config.yaml
experts_per_token: 1
conv_stem: false
residual_init: "scaled_by_depth"
adamw_lr_other_params: 0.0012
epochs: 79.6
Rows from block 5 of a small image classifier, named by matrix and row number. Rows with one number within an expert belong to one neuron, the router's apart. Each number is 128 + 32 x the weight over its row's rms, rounded and kept within 0 to 255. All counts start at 0. Numbers have three digits each.
Before each expert's rows are labels from the 100 images, of 14848, where the router gives the expert most weight on average: "strongest on" is what is common among them. Only what is clearly more common there than usual is listed. The data: retinal OCT scans (Kermany 2017). In brackets: how many of the 100.
# router: router (model.blocks.5.mlp.router.weight, 64x128, trained with AdamW), inputs 0-127
# gate: expert gate (model.blocks.5.mlp.gate, 64x128x128), inputs 0-127
# up: expert up (model.blocks.5.mlp.up, 64x128x128), inputs 0-127
# down: expert down (model.blocks.5.mlp.down, 64x128x128, transposed), outputs 0-127

# expert 26
strongest on: finding: normal (90)
router.26:187157146139173126147108130139085114116131127132067158128193171158118135112073140211154126125203082097118194117097059069149140185108174094183138104109139084076158130160066117093129159104120125141172184150182096059078141105109089107120129097129143128137125137179108152092123160117105115118132154071158127145104152093110107175139144173089115162134143099114161125117105165115144145093152
gate.1:181197142115131126195110136128163162107072134163082190105138145104071149174110108129091123095137216128148142080125106149109083043092122145090145158146165145117097083102134122118105181144142140091079163149168146144149126100149137128118145104091147134177107115105137122156157119153167133119087139208119161157117136129135073177095112142115127111053107119129180152153140137136122185051081
up.1:092090142138082166110122089112098118122153148099177112165104115148149098105133117084148117181150102150123134153126147127134209103166140181151082114127085136189124064115165129176158109126177143148167093076061110151127080141089170128131073172164087115131177164145095084122066134109162159139153128077146095112174105073135144071078132141100150130221161117113099128117090112127150109164161
down.1:175147110151140114170114093108175130139148125154147139132117150132156142173156164166066133050150116082105129116199140094089213104087133139128118130166069088104163151098137088102107120098141098121101165135147123144124189171131129120183159092151116155106171104138086083128135119132050131096138173168137110189142127052100155150110129142097119138140131174196140090126114147116130092045070
gate.2:158096126145134146148183114102131082125156136189158113123128142102117082080101147108207059120152101165099120130104201097154094097173077103131115189089150057111111115063172137128157124198121078106090141116118139089144078094124189106115113136139189162149103122081121098143111096158091130124185132123166120164122107094144145113127141091145152100103099137186104094189137073172129131137097
up.2:155182180120070171134105087132140062117126103162127105082131157091063051086136144088184116155194107142085117130163083106154148122123069096089141136092203111146183095159085150092126115111158150100121161128099210123147114101158127148109130173131112177113107136114098122159182107123187114126142208197101148136091123137147139150129155131132154151123122143127157128104178097137122111081141
down.2:094129119133086103175104063163139145112135073096112102152098154155118112146135116089171129138204162122147089135124150183140110109149120134089113040114091123056070111162165091149164156156137080149159114101183069127104137147100129121093166118163135070173117173122124128129133162146177113104151121082104077169228153138149118115209126146095124116128178132124083120113140144139103137173104
gate.3:123130169099123076131119086121100102137111147164109127142192122088118113173130121150134161110123028139161104077192106141086108105138122148165137123158088108082125101186111108163132102113147111119169103135092129146184113116117154145106148122092198137131126209161152110108159168182070080070130126130167130112089042093116141106102115147142164165166145147173060132197165105156162140130120
up.3:197121157113146154114130152094144116144103137125171157160130132091133128085127167148122163175183174135085123150087054126143131203133110110135152164157126110092078173130101126099063096103145159094117144146143110127182144088150124169072148204170133107084106161147137151128086129108117146116065131163079118129094133165115108067131117131090102159044124153147168108120047149123115172125194
down.3:084077133100094106138118040109122136068164098111136107120172132168138179147134150134087145143168109068152134116144159133151119159191137064142070137105105044192151050165138078129148134109119139191105113155115206097132118144097141132140097112160142111117120146172149135116153154103101155143100145126136120152149160165109158091070167155156085127055156102140124143155140181132062145121134
gate.4:083123206094201187183140178128108082153148096155092075189133100110169150087086102114145177163108155139110094175162162106104132127145135147080108100094109092174179104144128118120173126077109144092099111099123193116139123083082133146160159135149127168124091155109146093121092141126094143057137149121199153156114062103129127076131192135147091126125114132114088093135128118180137104101133
up.4:149081148091217164125135115096112142143138113152144047182147099097154113120047053159138203119119148106131096179141149111113126114148152165083147095111116104192143087111137155074112130121152113130121157060138206134112104074127130142156157187141099165138126120111176100122110141130142127078101155081170129093109050093125151112135175109115116177166128104095066145113138124136118111107121
down.4:149177098121107117194092154157176086176101195129184086147154109144143103095137155152111076086086165127160134134146118139157142109134147092172038124110131180063128125124118179162049111138077148133122150124141091095127105105051138165118135087182137149071143072142149138104183099183128135111135160087149194120144125129125142106133123150120114085154148104129117102080125092106157104184125
gate.5:143098143115111202136120072156109134122073059078113114177126120078092095179095098180137146166074080153123179156160135148094219099128131140189203153161119150095119159188136092089125110151100132165132142136144108085051165133141146129133104131136095147081130173115183111120106146103116140161123043121112121151164103108143131136107115099077114115157133119181119138103141140145179094124109
up.5:154118169162078092081129110101092112114187161127102074099149091184132140081131087132113065171131159112184187113111125109177075106113113092127100124142142144117176136069111138196082032122155136120130113116057135148157118110156111140084134115115177169122202123132080176156143155121122145129123095134104148107128128130109179145142139176161153194063153126131151118105089108118138184126159
down.5:163123115162106165151139138109108099087107102146139169161184181124131142163130145124122147086111045128137107112092109165139117081132100159158109133070100165145170143108095094187121168099140161148144129102104104071127191120170108079096155125086101102143095221160190097211090098121086115088133110129138098125195107137137108144142136186136123107159072120103150052107133151137096124124082
gate.6:108169176146095106150102122084150110104153116067077187123090136131152101112035157103080094092184078079079157146148095178124116150102118104142120081155155061132117157179117145123143131114099058175147191082058124133120134158166138177144149141166154194144165127150084126139138135108138120101133130108114137133126137132149145129174114175125130204120113134157136183087060117111134155120121
up.6:127090081097178154109133161158128157177116144206189061166163131117119150144207097156196144176071157204169103125107154080134142109141112140127135167107115183111107102072123142138081098142143192106136073166183134170152120129118123104084104103100132069126085124087184120132125117119099156145124140177097111122133121101126103127104137062124115076147134112126109100139201133122140089131130
down.6:082166134197128131082102151142161147139186156073084104062151188116164153122117111140158075126111139102123176118130108082110113127131192069117134136130174076072115098131137144182143095150032140166140110123102159105113120154135092105126153093145109155116089181111088102173145099152194104116108076104106130126112168112127135161124192182086133187137138145123129171110086102113158148161171
gate.7:122105134107106168157157146138162107028115128111128124143146126140127146106138169135147151109142161103122181166193118160166118118137116131116172162164174121128098131164098155157125124166181133082080102126101182158145117124104138118134112144066160055186114128125113168108073131071173133159124118084118142046131108113157058168117186166103088117151162115175122138070121144137177068080076
up.7:133184154103143148118173144047138140144105115129128042101120098026113115145148106132130125138107105139097092141083102150118094151072103144164092075101078113137173146133220164139212140068100122119116116109098146158123116177152149155100145157168061116107181134163101152142125148109144095144133160124117139183115169135106114152097134111127178166191140138147102125143142135110094186143173
down.7:132143146105133118140113113168135103151175142102142092183135131142098113127126044187115105148143120124085119089134113158142133126137132154155159123096120099153095162149077116095148178080061084097131096138137117161139131085152134128137079147128213146106116123134109129127149166113139114003063135123127162132055154088151126183122107126074166161134170141103167166071058118162143192138145
gate.8:076089109113093154151137156123112101218120138105132148166155133092057124173187089130113145107126112117091109131192126107146126225132152171085177129151143088109109171127146129143132083159110135150130157105120138154107073155095089072108071123081096138143106141209128082171123085093059154167131120139171131136100146091179099118138076123104164107175160175147116096131153163121137142123104
up.8:128100093141154100133127137152072081179152087144155148185141114082076139165169140131159132132134071151087102156157090096117120210147154148077173120153157082106131153114077124136119114131119116172113127123082118107131071147123146116159063110070093172132139154175140085170155069075036130138132087151157125138089165089168137139126092141078171120154150197155109098090154158122111105123115
down.8:065119150049139147095112161154188111102131155098123106067116169092138098141103156106127068128149124033166096150116185120108137132126154162126137128148155163117146153139136131155123131102114151072199162145132138100060145142125091074129157098182110127125108150084097166175153142117159126117079098093119130105068096222099109094118157164132138173110136085181123162130132131120206143132120

# expert 40
strongest on: finding: normal (89)
router.40:125074185121176154106146118134098111124150127157140171160102151144145134103161132161154123106121117073101115143092134151155126151145168161112199083167083071160137182118164161075144156081073111120103163110132161160178100079129108158087143137146092162163106126066177076097107105074095156130153146130106095143105191185137122087177215085141118107120128134115177113114183142132121083084101
gate.1:092182133096135156077149124156133088124201042118184088083154095115130085154086154085211203134087129114126123113141169131188153137110097129097172137085166096102123181116101170143113115125129156127112106117138108133155146083098156155138104066087062107095149140167141065104105157126082167107133100115140142141171129097136165191127064168110143106126152117109156120110094113146142134132173
up.1:154117123135117127131106151099145128085069199109058142156097154131094167098165108137068104167163146150106155120142054079092127152150142131205048112150099145166116082130150098110128158120124128120170146153147148110073112172154079093130145195170152143108139110088059172135144099137131095186121154127124154087125114167130058101118204103129175142156132112149111132149144169083116128150079
down.1:164149199113135103148124145133097146091146144127112154094136147100174116121116075160129164167137185121208146152149104109175170144085151121152164113188148121116132095110060086132135166112107031159113148084121158126155107084149143131165164094132078131075155137159163147140133099159104156175092106129153079116114099074107102105141090090110119108122080122108110136106101184189114177044093
gate.2:167138087133131092134118067136060113048183086089163143116134094112095135094140158102098086090107147149149105149137188109128160133165192137163111092127163149084135166174187150145163037152148097135164142157128152139149168082098106148115176159085128141125127129142066148141128134142084138171159135151148172127079134144146152139115181068084138132108137187064111090129139122088135161147079
up.2:153124125094142129133108101135102102071115132145135175105084091118077124145190170171134094119136170170138164117111209114094180052186154145144158093162097145120188106123148107137078092116042128128101120166122145150150117090092066133141174109095085165078134115118065104129104084063131101151126130129117157135117121138156207136185163094164160170114129154105116131133124172087121133165101
down.2:153150139123127119111169174179154094106165111121081167066118165132117052132106152160112122173133080155108154152107116060118146144172151083111181175171138148154153103111069144173087125111097110140091122131136132081185108139158155096129156105199151075130127090080148152135091089143220056146153131133123138104088143140059153148123107097103096154116076140103102095126157094092136157167146
gate.3:142077080124146086134136163180095110099085107112150155205153101153109108161112137105126102107176099108129159106099184154156160161089150189117078116073141174163132112211166148087096156104121121071088115140104137089154153107101109112132153074130155151115176107053106070133198160144114131153117139130083108077132149098102140139164176111144191118190116127130072090142137130137130161157142
up.3:131125122107137100111128132147098165102144136110174135139154100098123136145084124166114120136158114056111071186115097103097098080079125123167142071099154078131141122173154156122122154146138124064133114122120160052097142078092137096104123102101160173143201121096142078139188162112133109171160134071079070072184181125151090152136102122162164124119181112162150100184165109121171076170153
down.3:146155146057074102089206069108124141150045123154195155093169141105158108162110071152122133195162152152106112085117104133086112075142147127161092096133137130119122174106117146152081148130147172069163078140127146148101101114151152145148153089116171089150098139147152092116159059201145179123141125159135106094147121111112104104107145117152118152160122130148084150046115156146153130073148
gate.4:073074168149153128122155213134116078161108075118113098140099120125189123038139194122139128129123076118159133145154158158173171061101192120178089153150126159133144178146117128063092170085116084088130126071129174137132107130202162123126142096146146149136092120114083144093117114100136110123081173153093111125142102125110144099145137119154096119093098198121116189129124121175150120115115
up.4:169160105151134105147060085089109133113167140093113130138124117117051153101140080135112160162092152204152110144116131138112110178159090147094122158093171134117095090145169135235207122159112181145130142167103094178135128069099111163135112128141121104075136138120136148147116178140111118145136116058105160126096118135094135135137105116084071152171170052154093096165116153155130149139189
down.4:117181148077090175094099122147125169119175096046170174133124133106122116138141157151118177139167102093144094113130136145162135048143145152168141149116152125125166170172152135100187097134173147132138148102109185160126166102137104089090089193156111201143157094154109107112119161116062106125065154094144122085112156073146092072099152122161127092141077111095046119140127125132168119102128
gate.5:145183158164112098127148100114168145079130132113142080157104153141123085156110102171126122105093118122102170115079099117134108136111173151127131095125083139099090132145156153088084075171109074123212151114146097120151183057118133139154176135058196106147108123179194138161130033101115104114157112158122095152123152125189093133126145116101193093138100167150134114189111181144105116107153
up.5:131119170091122136112152138098122117106080141128100156147091116114092204139192151138146112145096058166148132137165102171151105122160106117115073165168094106153115137127105131096144086120164095096095106055059166099159170118101167150087186095127126181123140109139087094147092189159116143113105097205100168104125167112107185175186125124073130120161154144124144166086171126164099152153175
down.5:213134115138095125076130107144118087088149080140075069124116144137143164121186135176185116127103169168136099166165169086067070093166158162184153138078086142113167095117129156166126175130135113114096134146065102127173130090088142188148081101129087120116094132124139105148138105147148079111178117166170163090118124116128145160158163108131109090157120088119158107067166114134153185156090
gate.6:161159084102098139067146147165152176092161122096086140105123132097085121105096066143184056107127136123173121123181135122159133097146185126146118147138154045154132162182102135084135105099121174156149149125098148175114117067153143112065104131195146156133146131105159178173145154087191135141122145137070123115125118139096102141160140157138118091144142142094120138134059070109133179101048
up.6:147150104143087134150090084107129048170122105098137131131108161095135117131133138133141114047077131137085114082100136081081166181129148168196158080166141152104169149147164137155152154097131084136220136175136054099088135111096080134066135109126142140123133121133130162199093127133091152128102186190134125150142098127176149141127141157105111168140091198110082083160109134121160125125109
down.6:128167143100124156139146169113142160125133117134142178098151149114135125140089126155124181135148122129134134124152142128067126145122059097033092124114146145174124040141121141055158131088109125108197165217057106118079156110150157052114096138139111144140187130162056129087152116118148104164114173122122118100165127177148119159134041081136193130130091104124121128139117136149120111142125
gate.7:167067093125095163101148073153156144166105097153130153154138143192073129135168069125106153122041125120080115147145147100131089082112154173150188149121166130152070108188113132099105171145149166153103099169101166119093119133141125135095109128156146142083118091151135127161139128135067103135103133113063088196102077160127150071057095161146085152157087153103112129188142098155137138102144
up.7:099135115141162138137087065160130198104174170140171103136136146122169073093188095121119062133100110114107139103141116099157041098147143131117153133099136113132095162186190099091147085088125106167148110158150145189166152122118128082133087176151102098124113148123107081094172155121165075070153170109120131106133134185130159115127072154151145199154123107158132132128130118169125131039095
down.7:159145119154147126142125105131127154103127129209090127139132151126140071083133098108097191111123098136149129117145108086148124115086155179201167151145112159149194108123118128080135153121145211128132104111110086125072047171128129130079152109075109165172092118174118131135127124103118110074111116130067143185131146163181071104101104139174083181201121101079154101147075152096132115136101
gate.8:081115096137104152097170121143164106115095115139166100141127087129154158178113209080115085129179089093148116127133094148106096147074069130155237127150098122139122076137099145069121099125056091091151137098155102092129113109153170117116133095121188106128109125135093124110134104132128142132165118151191177200176097124181067135159109116166123145133108108136167104141176189135165097119157
up.8:190148124127168136126119099115080152120166188158124126123086179145105063065116066149118149142086175150158160176118134130143151112182189147114014098102124138125167168128147138188083155128176176173119106162105121137116141139113130104124131129137097125117149164113131119157150167119123115105088180091100086094140120145081198096083110115056131129122161146114098136129108057148103174138156
down.8:174170145097155140074085175182145123126109156083164111172164081138143097110148152168095092188104131126110114097149179130177150089145178130124098178108188122123085076130134170117129110079115078096135138101071100110153133086129148078093069108175103152099088094173161125114136142115136116160156136178155142105178160195160152137077083122136057118109112116108150098094107153120117144163185

# expert 34
strongest on: finding: normal (91)
router.34:094130128099166153133126104135152143060100085136135132139133171136160103100064134115126107128137093133098204146102147087103150131146137102125130091161122119050180155112160134110102165170085104165179154149094132116128107113098106046163087161154107133088111141157105087072131106191120100142123158097101097078108128137185170124170133154147031163098158076129122107155084179168079145177132
gate.0:088047114077114155110172084085105160115134156132125168124167091085141159141150202146110155097165169158114127145147132108140112076067161102159104138139113141138132093110124133125164176113096103117121086101077150053159162110118134147152118144106130188168105074153113115133132118155082126090146140087149100074032130166105120102176119185144155179147147175127186111101145111106155074122174
up.0:123111134128108061126065159171130104102077178150124135066119193150131157144104100080105085121097107105130154152200088106100126158098165061202088160188130162159178139111136128101150171137113167108087118181102154146173096128129127120137145101044064149078058112125152165101152127102129148105081156143106131125133123162096090112122099101191163134154158126122157128130134112163157093143122
down.0:136122193097136122178151102060119152135132097169162151149047160114109095072093150126088123125189126069112177159111105180113145114105186149112098081122137151141101132155086144130040104134127099117181152152095087082130096094076119100065129167175134122161134120093135111178105155182124151149180148090125157150154131136116206113082134156120156145179127120123131106171167164115103150153137
gate.1:081130136104097134148183152072105100111083152138146129111135135156140163134083189147152100153081132088141129203106120142119170151090152135127154154208119150111149143149131177136162159153094096142172100133099125129000142108096128194163089088068126155107228125138100149102065125123097152101151153153150097168082126115104145169122146095136121127093141079104122096121142113149131096148112
up.1:116088144109110121130182138061076132162081125154089100142157105146137148132131191119140126172133124136127109225120129183148122155103149146162136155158117150134123187128100131146150153114136114134141061129111126119027134101128132205162078093075173120085180122109121130119100058105093137121150156138185075133069130150071136125136112114124112136143102077100082114146154112129152157203070
down.1:147085126131173133119079127094155125130181052100163116087112128106119090097092135122110146094191136136133090131093153139120125142107106108146133153105139106141063125114058072149080119108109197126167162150141103130150140095078127086111097140126107142175143123130174111179146105157175144190086173078093226196171113138115131155155121125163153142115096190155059151114102097109167108101133
gate.2:121194135131142130160156109137150143118175174117146139130167109106145099073096117193123114127140119151173097108106149100130149124105105128104107103074102242148111153089112123125134154104171151113139142116127064116134223146140112091130128117097162101112118120094146131071173077132091150099154137137100097088161216128090100138090135151124084182141072187156101127109099213118156089155135
up.2:111157146143197093133127101148134168154137172124119109164113144118149110081060108119095094170170151095120123072158180160094146079135128122098046089115160141093101172101139125099128144115156163152139142141166132115120162103176107116095156118147096102109058138110120149154152124175123147117092137129156030111128161120099069083115196140099142156156131203140126155126207168082121063135108
down.2:149083135099091104116111124130181116164167142129125129124086135110170170114161132121151061152145086156079088087094125123148131089164162086167136108078199118138098165127119038070109134147111153126086105116126117145099156132065136113164182088150134176128129046085084127183085101171168154085185118209118123097128135148084148139112108152159167123153102157125118129096097171136126100166123
gate.3:148144145173124114139119142107090133149102122195137171072139130080154119210100144115109125118169097115131089128120096207117132167172118092118223135152080102182147171213123112167133078104128091059117164093129128115141167118103095117137168112134126106114110149121093130118144101154086119109169129107149139162105117117129129145154067142085205151150091120073116092137165207116120086111161
up.3:117162139060118176114123103145046155088044138098116146119143106093119138106105111083121139104159105093151151171123104155129155155123069089163206126195090121153100134158110143118139191047148092122166139129162085140110158071131139126235115115130097108115172122102091125118096129121139158142189137142142148142155148099129172152088159115162153090092096141136103102193114138170162128120127
down.3:123171110102116154085135149109084111146193191075130176090046169098135104129092120079095114150132081201122137107103103167109123124079129105103084125107133146142192140141109085191147154149131167126159098178094082116153167133140169127112165151146143115122114104156103077168148133171135130117143107139180056080162150081169119095113125183139129133133164158093140119198127098173079112084130
gate.4:163130170148105175120143144139098146090133054131173157128122149148078088173092145137077141140122082138133079091124112171154156139105130140098066079092157136170139150083162102128058109138107137157204146133118104078152156156193082143193139097135111130166184093133066108108124106129169135166081066159129169123096098112137101178073137130119166107131102138120095153181076101104175119130113
up.4:119167104138104140167184182112161101159156139116101101059129120151131166114128062105171151123128141182173142129104130103151132116162121074166085178126122108133106092171118112140173086119138114136094146120087128139084139190075224156151092142139114152125134107159130084069106167088139058130050147075139107169154169116093148118131149118156104183088094135134155142063162145105139183120144
down.4:080143165139114118154144180169175119155083118132097214162119122125189124136062117111157108104140118170072079115140096137135123177101095170124079075150157112196137075078136145063115084089142141097118133116099114141142145136135129157176055145102157122099119130117146146133180183132130091128102112153106114116118130174121104134171043144149139096146146121139085167121104177178122042133116
gate.5:162122131088147164127123138127141187097161121101187130064134164177149101154102129119152154149106107080130131179210090127123126075149147127112117115090078103086071129093166103166079109101163138107123131086119156132100109164114105146076172162079142134135142109137113185127131141180112178186119131142139126165134085116073132134224172161126059041175104129125170117109159131139108153136142
up.5:109142217116183131098108143120085201112162146135135168089186129115164120131168157095154104136130106140098122170118122079134142100162107167128145181128102127114140136081135104101085148113101119126191152164127137054158138164085111162106151154144126075172130123183106134106145174103124114167112109151075118191131070105105102139159096153203085101181111145062085162101139159090115170085106
down.5:113119142117186068124148101110125086113117127112127176154123153092136135107075095189125095138082209106110112182073150122094142157143153095122095083111097136108119139135102173156184166134123074145110127061175134140074130189130141167090097126167080097131140115140120129115154104112118107093175108095155159157160064132063115131111136130146120184165214133116111182157140180160122088097182
gate.6:145126128045143099159127085135066164154135130105120128127181158101183125189163088143089079137124060127097136123170112091178134171138163106138163189137096150129086125165111101105083150134070155109113087190086147064129129122126156130165171171135140178115116135120130137106112172134106160121140129123190155091122144077156135113114167110207136087126116134093068117097173065155112079102150
up.6:203094133108109143139090158102151159158093159139094119056144150169109183164153095147128132064130082089110150137125102104131113147085165109110062134096037151157179106099184158143074161111117122172118136071148102105119106113174121143084166097115091106084196140187091140129140100147143163100134075133157120163104167119127163138111148091096158160124099129158136091115127193148111184123096
down.6:068106120150105099134153143098119193142118126135191222182107147117127105163147061146117169116115127101191172070163146169199131171069147136125101120173190100091147125099156095142149097102099075138081101123165112097125117134125163131115097117093131100120149112137117101215096133057128119124116124059147122147173119136093089152107135138083134137172162118128175101165122113134153179142119
gate.7:050172152138154117178091135146052121105145173071102147124100164148156134097136175141122127159156111159107091115101190125105141203157079158136199157174187155188072112080121111157118201145099175142113145082139125140132137114096137113099106144162135188124151122105096161081113124097144111136134128119070114120146122094168080122092152120156190110136112092120096118176132126107128110186176
up.7:146129122153098106109148146117107108094162125164135138149151147140164117044164177116111116132174054118121150156100153077116122131118098141126162120175122156113123151108107192119084114137092106130103142113091082139181071121111068119100149075126168141104092059131060109099117109190140092099185176139109098180140150104117123161180135105152137126162127163116154174134159133216136189167199
down.7:149082126065094116122161113151058091119144089160115082122148156092105149140129156134140128129170125124070055120128153125075128145125116190073126198157166122121193106180143158193139132174102190089140151131179133119162061159174112164131109108109106156152128207139146176116123117129087090139186041170149108116131175108121147111141119122122104093161098076132128121154121113128103101138132

# expert 22
strongest on: finding: choroidal neovascularization (61)
router.22:182170117132135116108088155122095118150155137153128132069139150063201157184079091133133090185101058129107188115126109095137079183143077131163063112152092102147133170141165101168115143065090092115128175100160124145153155146143151116098110090125089109126128117149077060142150139090110194093137110133144069147126151147113165128184106132113117117101092116102114126176132156084156066089128
gate.1:154126182087154084124160202057122132076119166189094161091085163069100100169102089156117163160110147103114119148091110094135088110143128132143174095136165154144158109154102120116184153121127106103128199059153066078153144092144120143105127142087112121142069105127133129171126090135158164117090216094103166153161119143074159077104140120149140107154119143134160116157105158116179164113151
up.1:134139162080169095148120184112090145100122167194164173110125147084121074159075122205105133145162130127112111103133134073137109146101163159062182132114169125117086070141126147129135120109167093100127188163151077088166133112080106174141145149147095168166104109125163144122166048132101138125118161063096126133149108116114120045099161122173158109132100103160103151126109173068145118167155
down.1:145087110127121099147179131132168128136126174172140119180148167067048150139148150055120159125085128107143124108139094080149192146073158128077097129080182122125171145094143126183154099161121091131126166147134102129063117117085129180123156156172178082158098090108063138167115107128119083112078093080094150075148085142116091143141120062139113108159135124121113135150143129115175178172147
gate.2:158120089139117106078156096097133148143112121090079114094092095131081156095218161153112081143108160142074116148106133125160150086095137154162136145075176091160186138097139077088139132107111180138111130125136121101107169112107149154190149113118147207095107135144128082116119069124141150131146080100099137150120063129082098066122152176147149154093087163183128148179151202175161141160133
up.2:177122118128088113097141171079110143108127130142114110129110158172084177135173153140150146136104149117104120111110080092172188094146158145189133151065137115113182158060099136105128144071140145127155124154135087096101123134111163098234162136117123181124119120120144078116100107134150120160141135087043103113133029081105106121187103110123128121152074174147091172162180122131142118158147
down.2:151171134143099191126168119180159139146126075105147147118200127110085134160103123128150117140110149120174143135146123145137136174110079120092146142128164114114084103178145118122122142172202077154082086123064168095125114150105085190084084107116139170149139075144120146144143066118080123160192072114071103125153152102133105115196133154079049147101168110185123114130177122165157128114121
gate.3:137208161142092118140160146163161139079121171055063090122098130143103129149116164171121140174152065114118120133108109114160108153116166116134145094114086149118167127045130067113128137133147099147105170127142162156171127141146164159114190140115141036135119107067108140104135126114111137194128161113154136093092147132149107144135144070137103101051178078089137078139123123096136159059169
up.3:136186105104108142149145142187117155170148129097104122161097124168087143170145132178091129171177043106166157096082111174085125089130106091097105120096131123164160150122118142073083112119091138125142086097121153126120053130135116129142193136137158065105145146122174156130182146109092188182115110116173119116091191144108138150123096101169092165061088108099120142154202150133122126077099
down.3:142105141107153087167127102127116143086112084111087067107080179142164083120072112147123113109073130211086166148049114092095144143136135129149104169133167133065110130083153128142116098091185177097130111092089152166125122131089127121188079190116164168110145123176114127083160173101139163153098147099154107122146121110224179113114113114112142102126154101198125144145115131101158135108091
gate.4:166146171160107118181054121052133102104156094140137137191197127128178074161102082168076097137135121132180133192147109155132115154122133127118157098174124140132137162103093106119158107140079126151085129175129114098089164142067164097140146125096162074126190145066127112143097190133093102127091132104126091115143118093104172106076156144180165146115119118066132101120128124156205131142140
up.4:090087108090154094121155112142165109158124167130147138145102149065112153114135117100133098119165142129078095133048168180141098143114149124152086119065152116126173061123179153192132144153132132070171122148074110151127174084151123134144150150208109114130042131208119143110166108094155147145119107123151171159139143105115068122149145073087132158118099137157139096141180166123067176114150
down.4:180147125155069152091122156163167105128122154194116163089193152120125186110151144152070095143130162115119147135176110190134109114135107159136124087107127114164187117130096142108105090164094068131106172165109136132081110061170112145125146113142109110076143134111139154135096199119109162128084157033053120068141089146141113130137136119158131114112188101179095139060130132162112102158148
gate.5:097071147101137108140146074051138123143165144118121184136155213122141137118169187091104122194060084104104151120126167069085150119117161161101104188148115169128156109178153102087159113141125102104107179156158117127099155080195107143135150094106191120149107152131165109117148059101127100080093107145134166171126100113092188085135149107110160142148088139152132126138108180091131105140116
up.5:147088158107111176176124128137085103164164118134143135172099180169107093190099119107158218144096095070083129103128189104159115136180137099185167144175069104096171110105164087118146092148149132148074121115113181115140131085145098132092182146123111089143140097119114080106133131130080146168140137092182097152147109112141144056149156124181065156129105114097101110124069128098103149087116
down.5:103133103139103096122089207105204129172189113163160139073085098085097119073178149125101168170196163084131099171085149076132118124193125154171127110135150117115082138156152122113137145157134066152088110147109165094188137173116091103112118120139187130145106127127136093129101135134115038078154105157164121162121148148128156142098112088141120156152099085093169130115094063132109152139109
gate.6:135139127142120156138163121104154084093057168177112118112101144127148069159167138128171137161106136135167142112097106135155157109132111171143098128120106135251157143164142159100111094050156123113140125163111098079075144095118131123152135105137048157127121166113118086104096091058095113199173173201112187137078097120158113123108113159117125067117177137166141139108112109100134110122098
up.6:162112082149095117124196120131082122113168100109152169127168068101144193053114138166123104145143089163049110180113110122090085157165116125133118113149152125105138070132080135152129107131113109141046124082119130131134064121077132125119109166062166127127143174135116132134184171152144146111164133096133125131138177133147210112115178130094139135096151135185074129122135102215130154163147
down.6:118074133073120169112165136136173098163155159126176156155090168060156118096111165149099133150195130112052127137107144156205142134130106127132085181155108111115155105113102127101177118138117094105149204149137115138131182134113151059135117120106135100137140181097061183081180169106142086095180131158077138126076130117107145063099172101158137147127167162109103101148106151090148136097109
gate.7:081130119159187090169166157112110190103208152166130151165102111133158130141165097130160159144141114093114125106140092080147094111110113163149096111116122119068145109118117107103140146110078090081149149149102143102165105125194113121136093147156159118118048144154146141082150104154070161134116125129140166102138059109150124165126144154058203133114131091101111067147182120190194169134073
up.7:152133141092072173092113107117113070140070116108121084095097160148106116088099156099131096132099135170126151151108134184141141130141111111058140156134145168191134129130183147153136111130166175186108096122149123139079124129048129141090125110095077131177164140070132176164112160104169106131150118152100114176120170147109173088119127091238103113117137126137140153151094101080039088114132
down.7:112130096091196154141189090076133093108106176123145163150123157198157166080165179150154182103141134147136081146095113059177103095144105144137070148145092101171116131105093180077087162201124144141113119143121090191143126127077139133115128161086109137117138124144096095091179096108118169153102103159098151142102116127123182101142093155073192136088109066109130136150131116071145120134145
gate.8:126095143120142107155141123142139096129097147125093130153183112067166096112127091162119159099098151108131156119139105131156152140087135105135152154124139141165164091208124140107177152104134045106133163192123128153165172149129054146168142112106156137183142175094163145139088134124098134096102170110121166120122080122098043164107115122226104139166090065068126170123127191092080156122115
up.8:105098151118142091101171170197137095104087147114132153157152101081141150083174147145166128088135144058099139123104114135140150155117158087078127126111122159192109134146151164150139137135117077196089153117166107139194140155104066108160117126152157103101102194151141145159127130161116130102111145160143108072180135174153092103174119116147045087160121106155119115196141152166085177068072
down.8:131160111094107157131132123106139138092133117130154141114120123149114161042072070140115142142174152153170065110138130141155121122140068085146101086125213132100150078180083113106172078154107149106113124147093101141129138165105151148155109107123069158097075114183161128111158161072152117159103071086135193116190123154117182099151119125103047131154102116134112179160073095169167119145125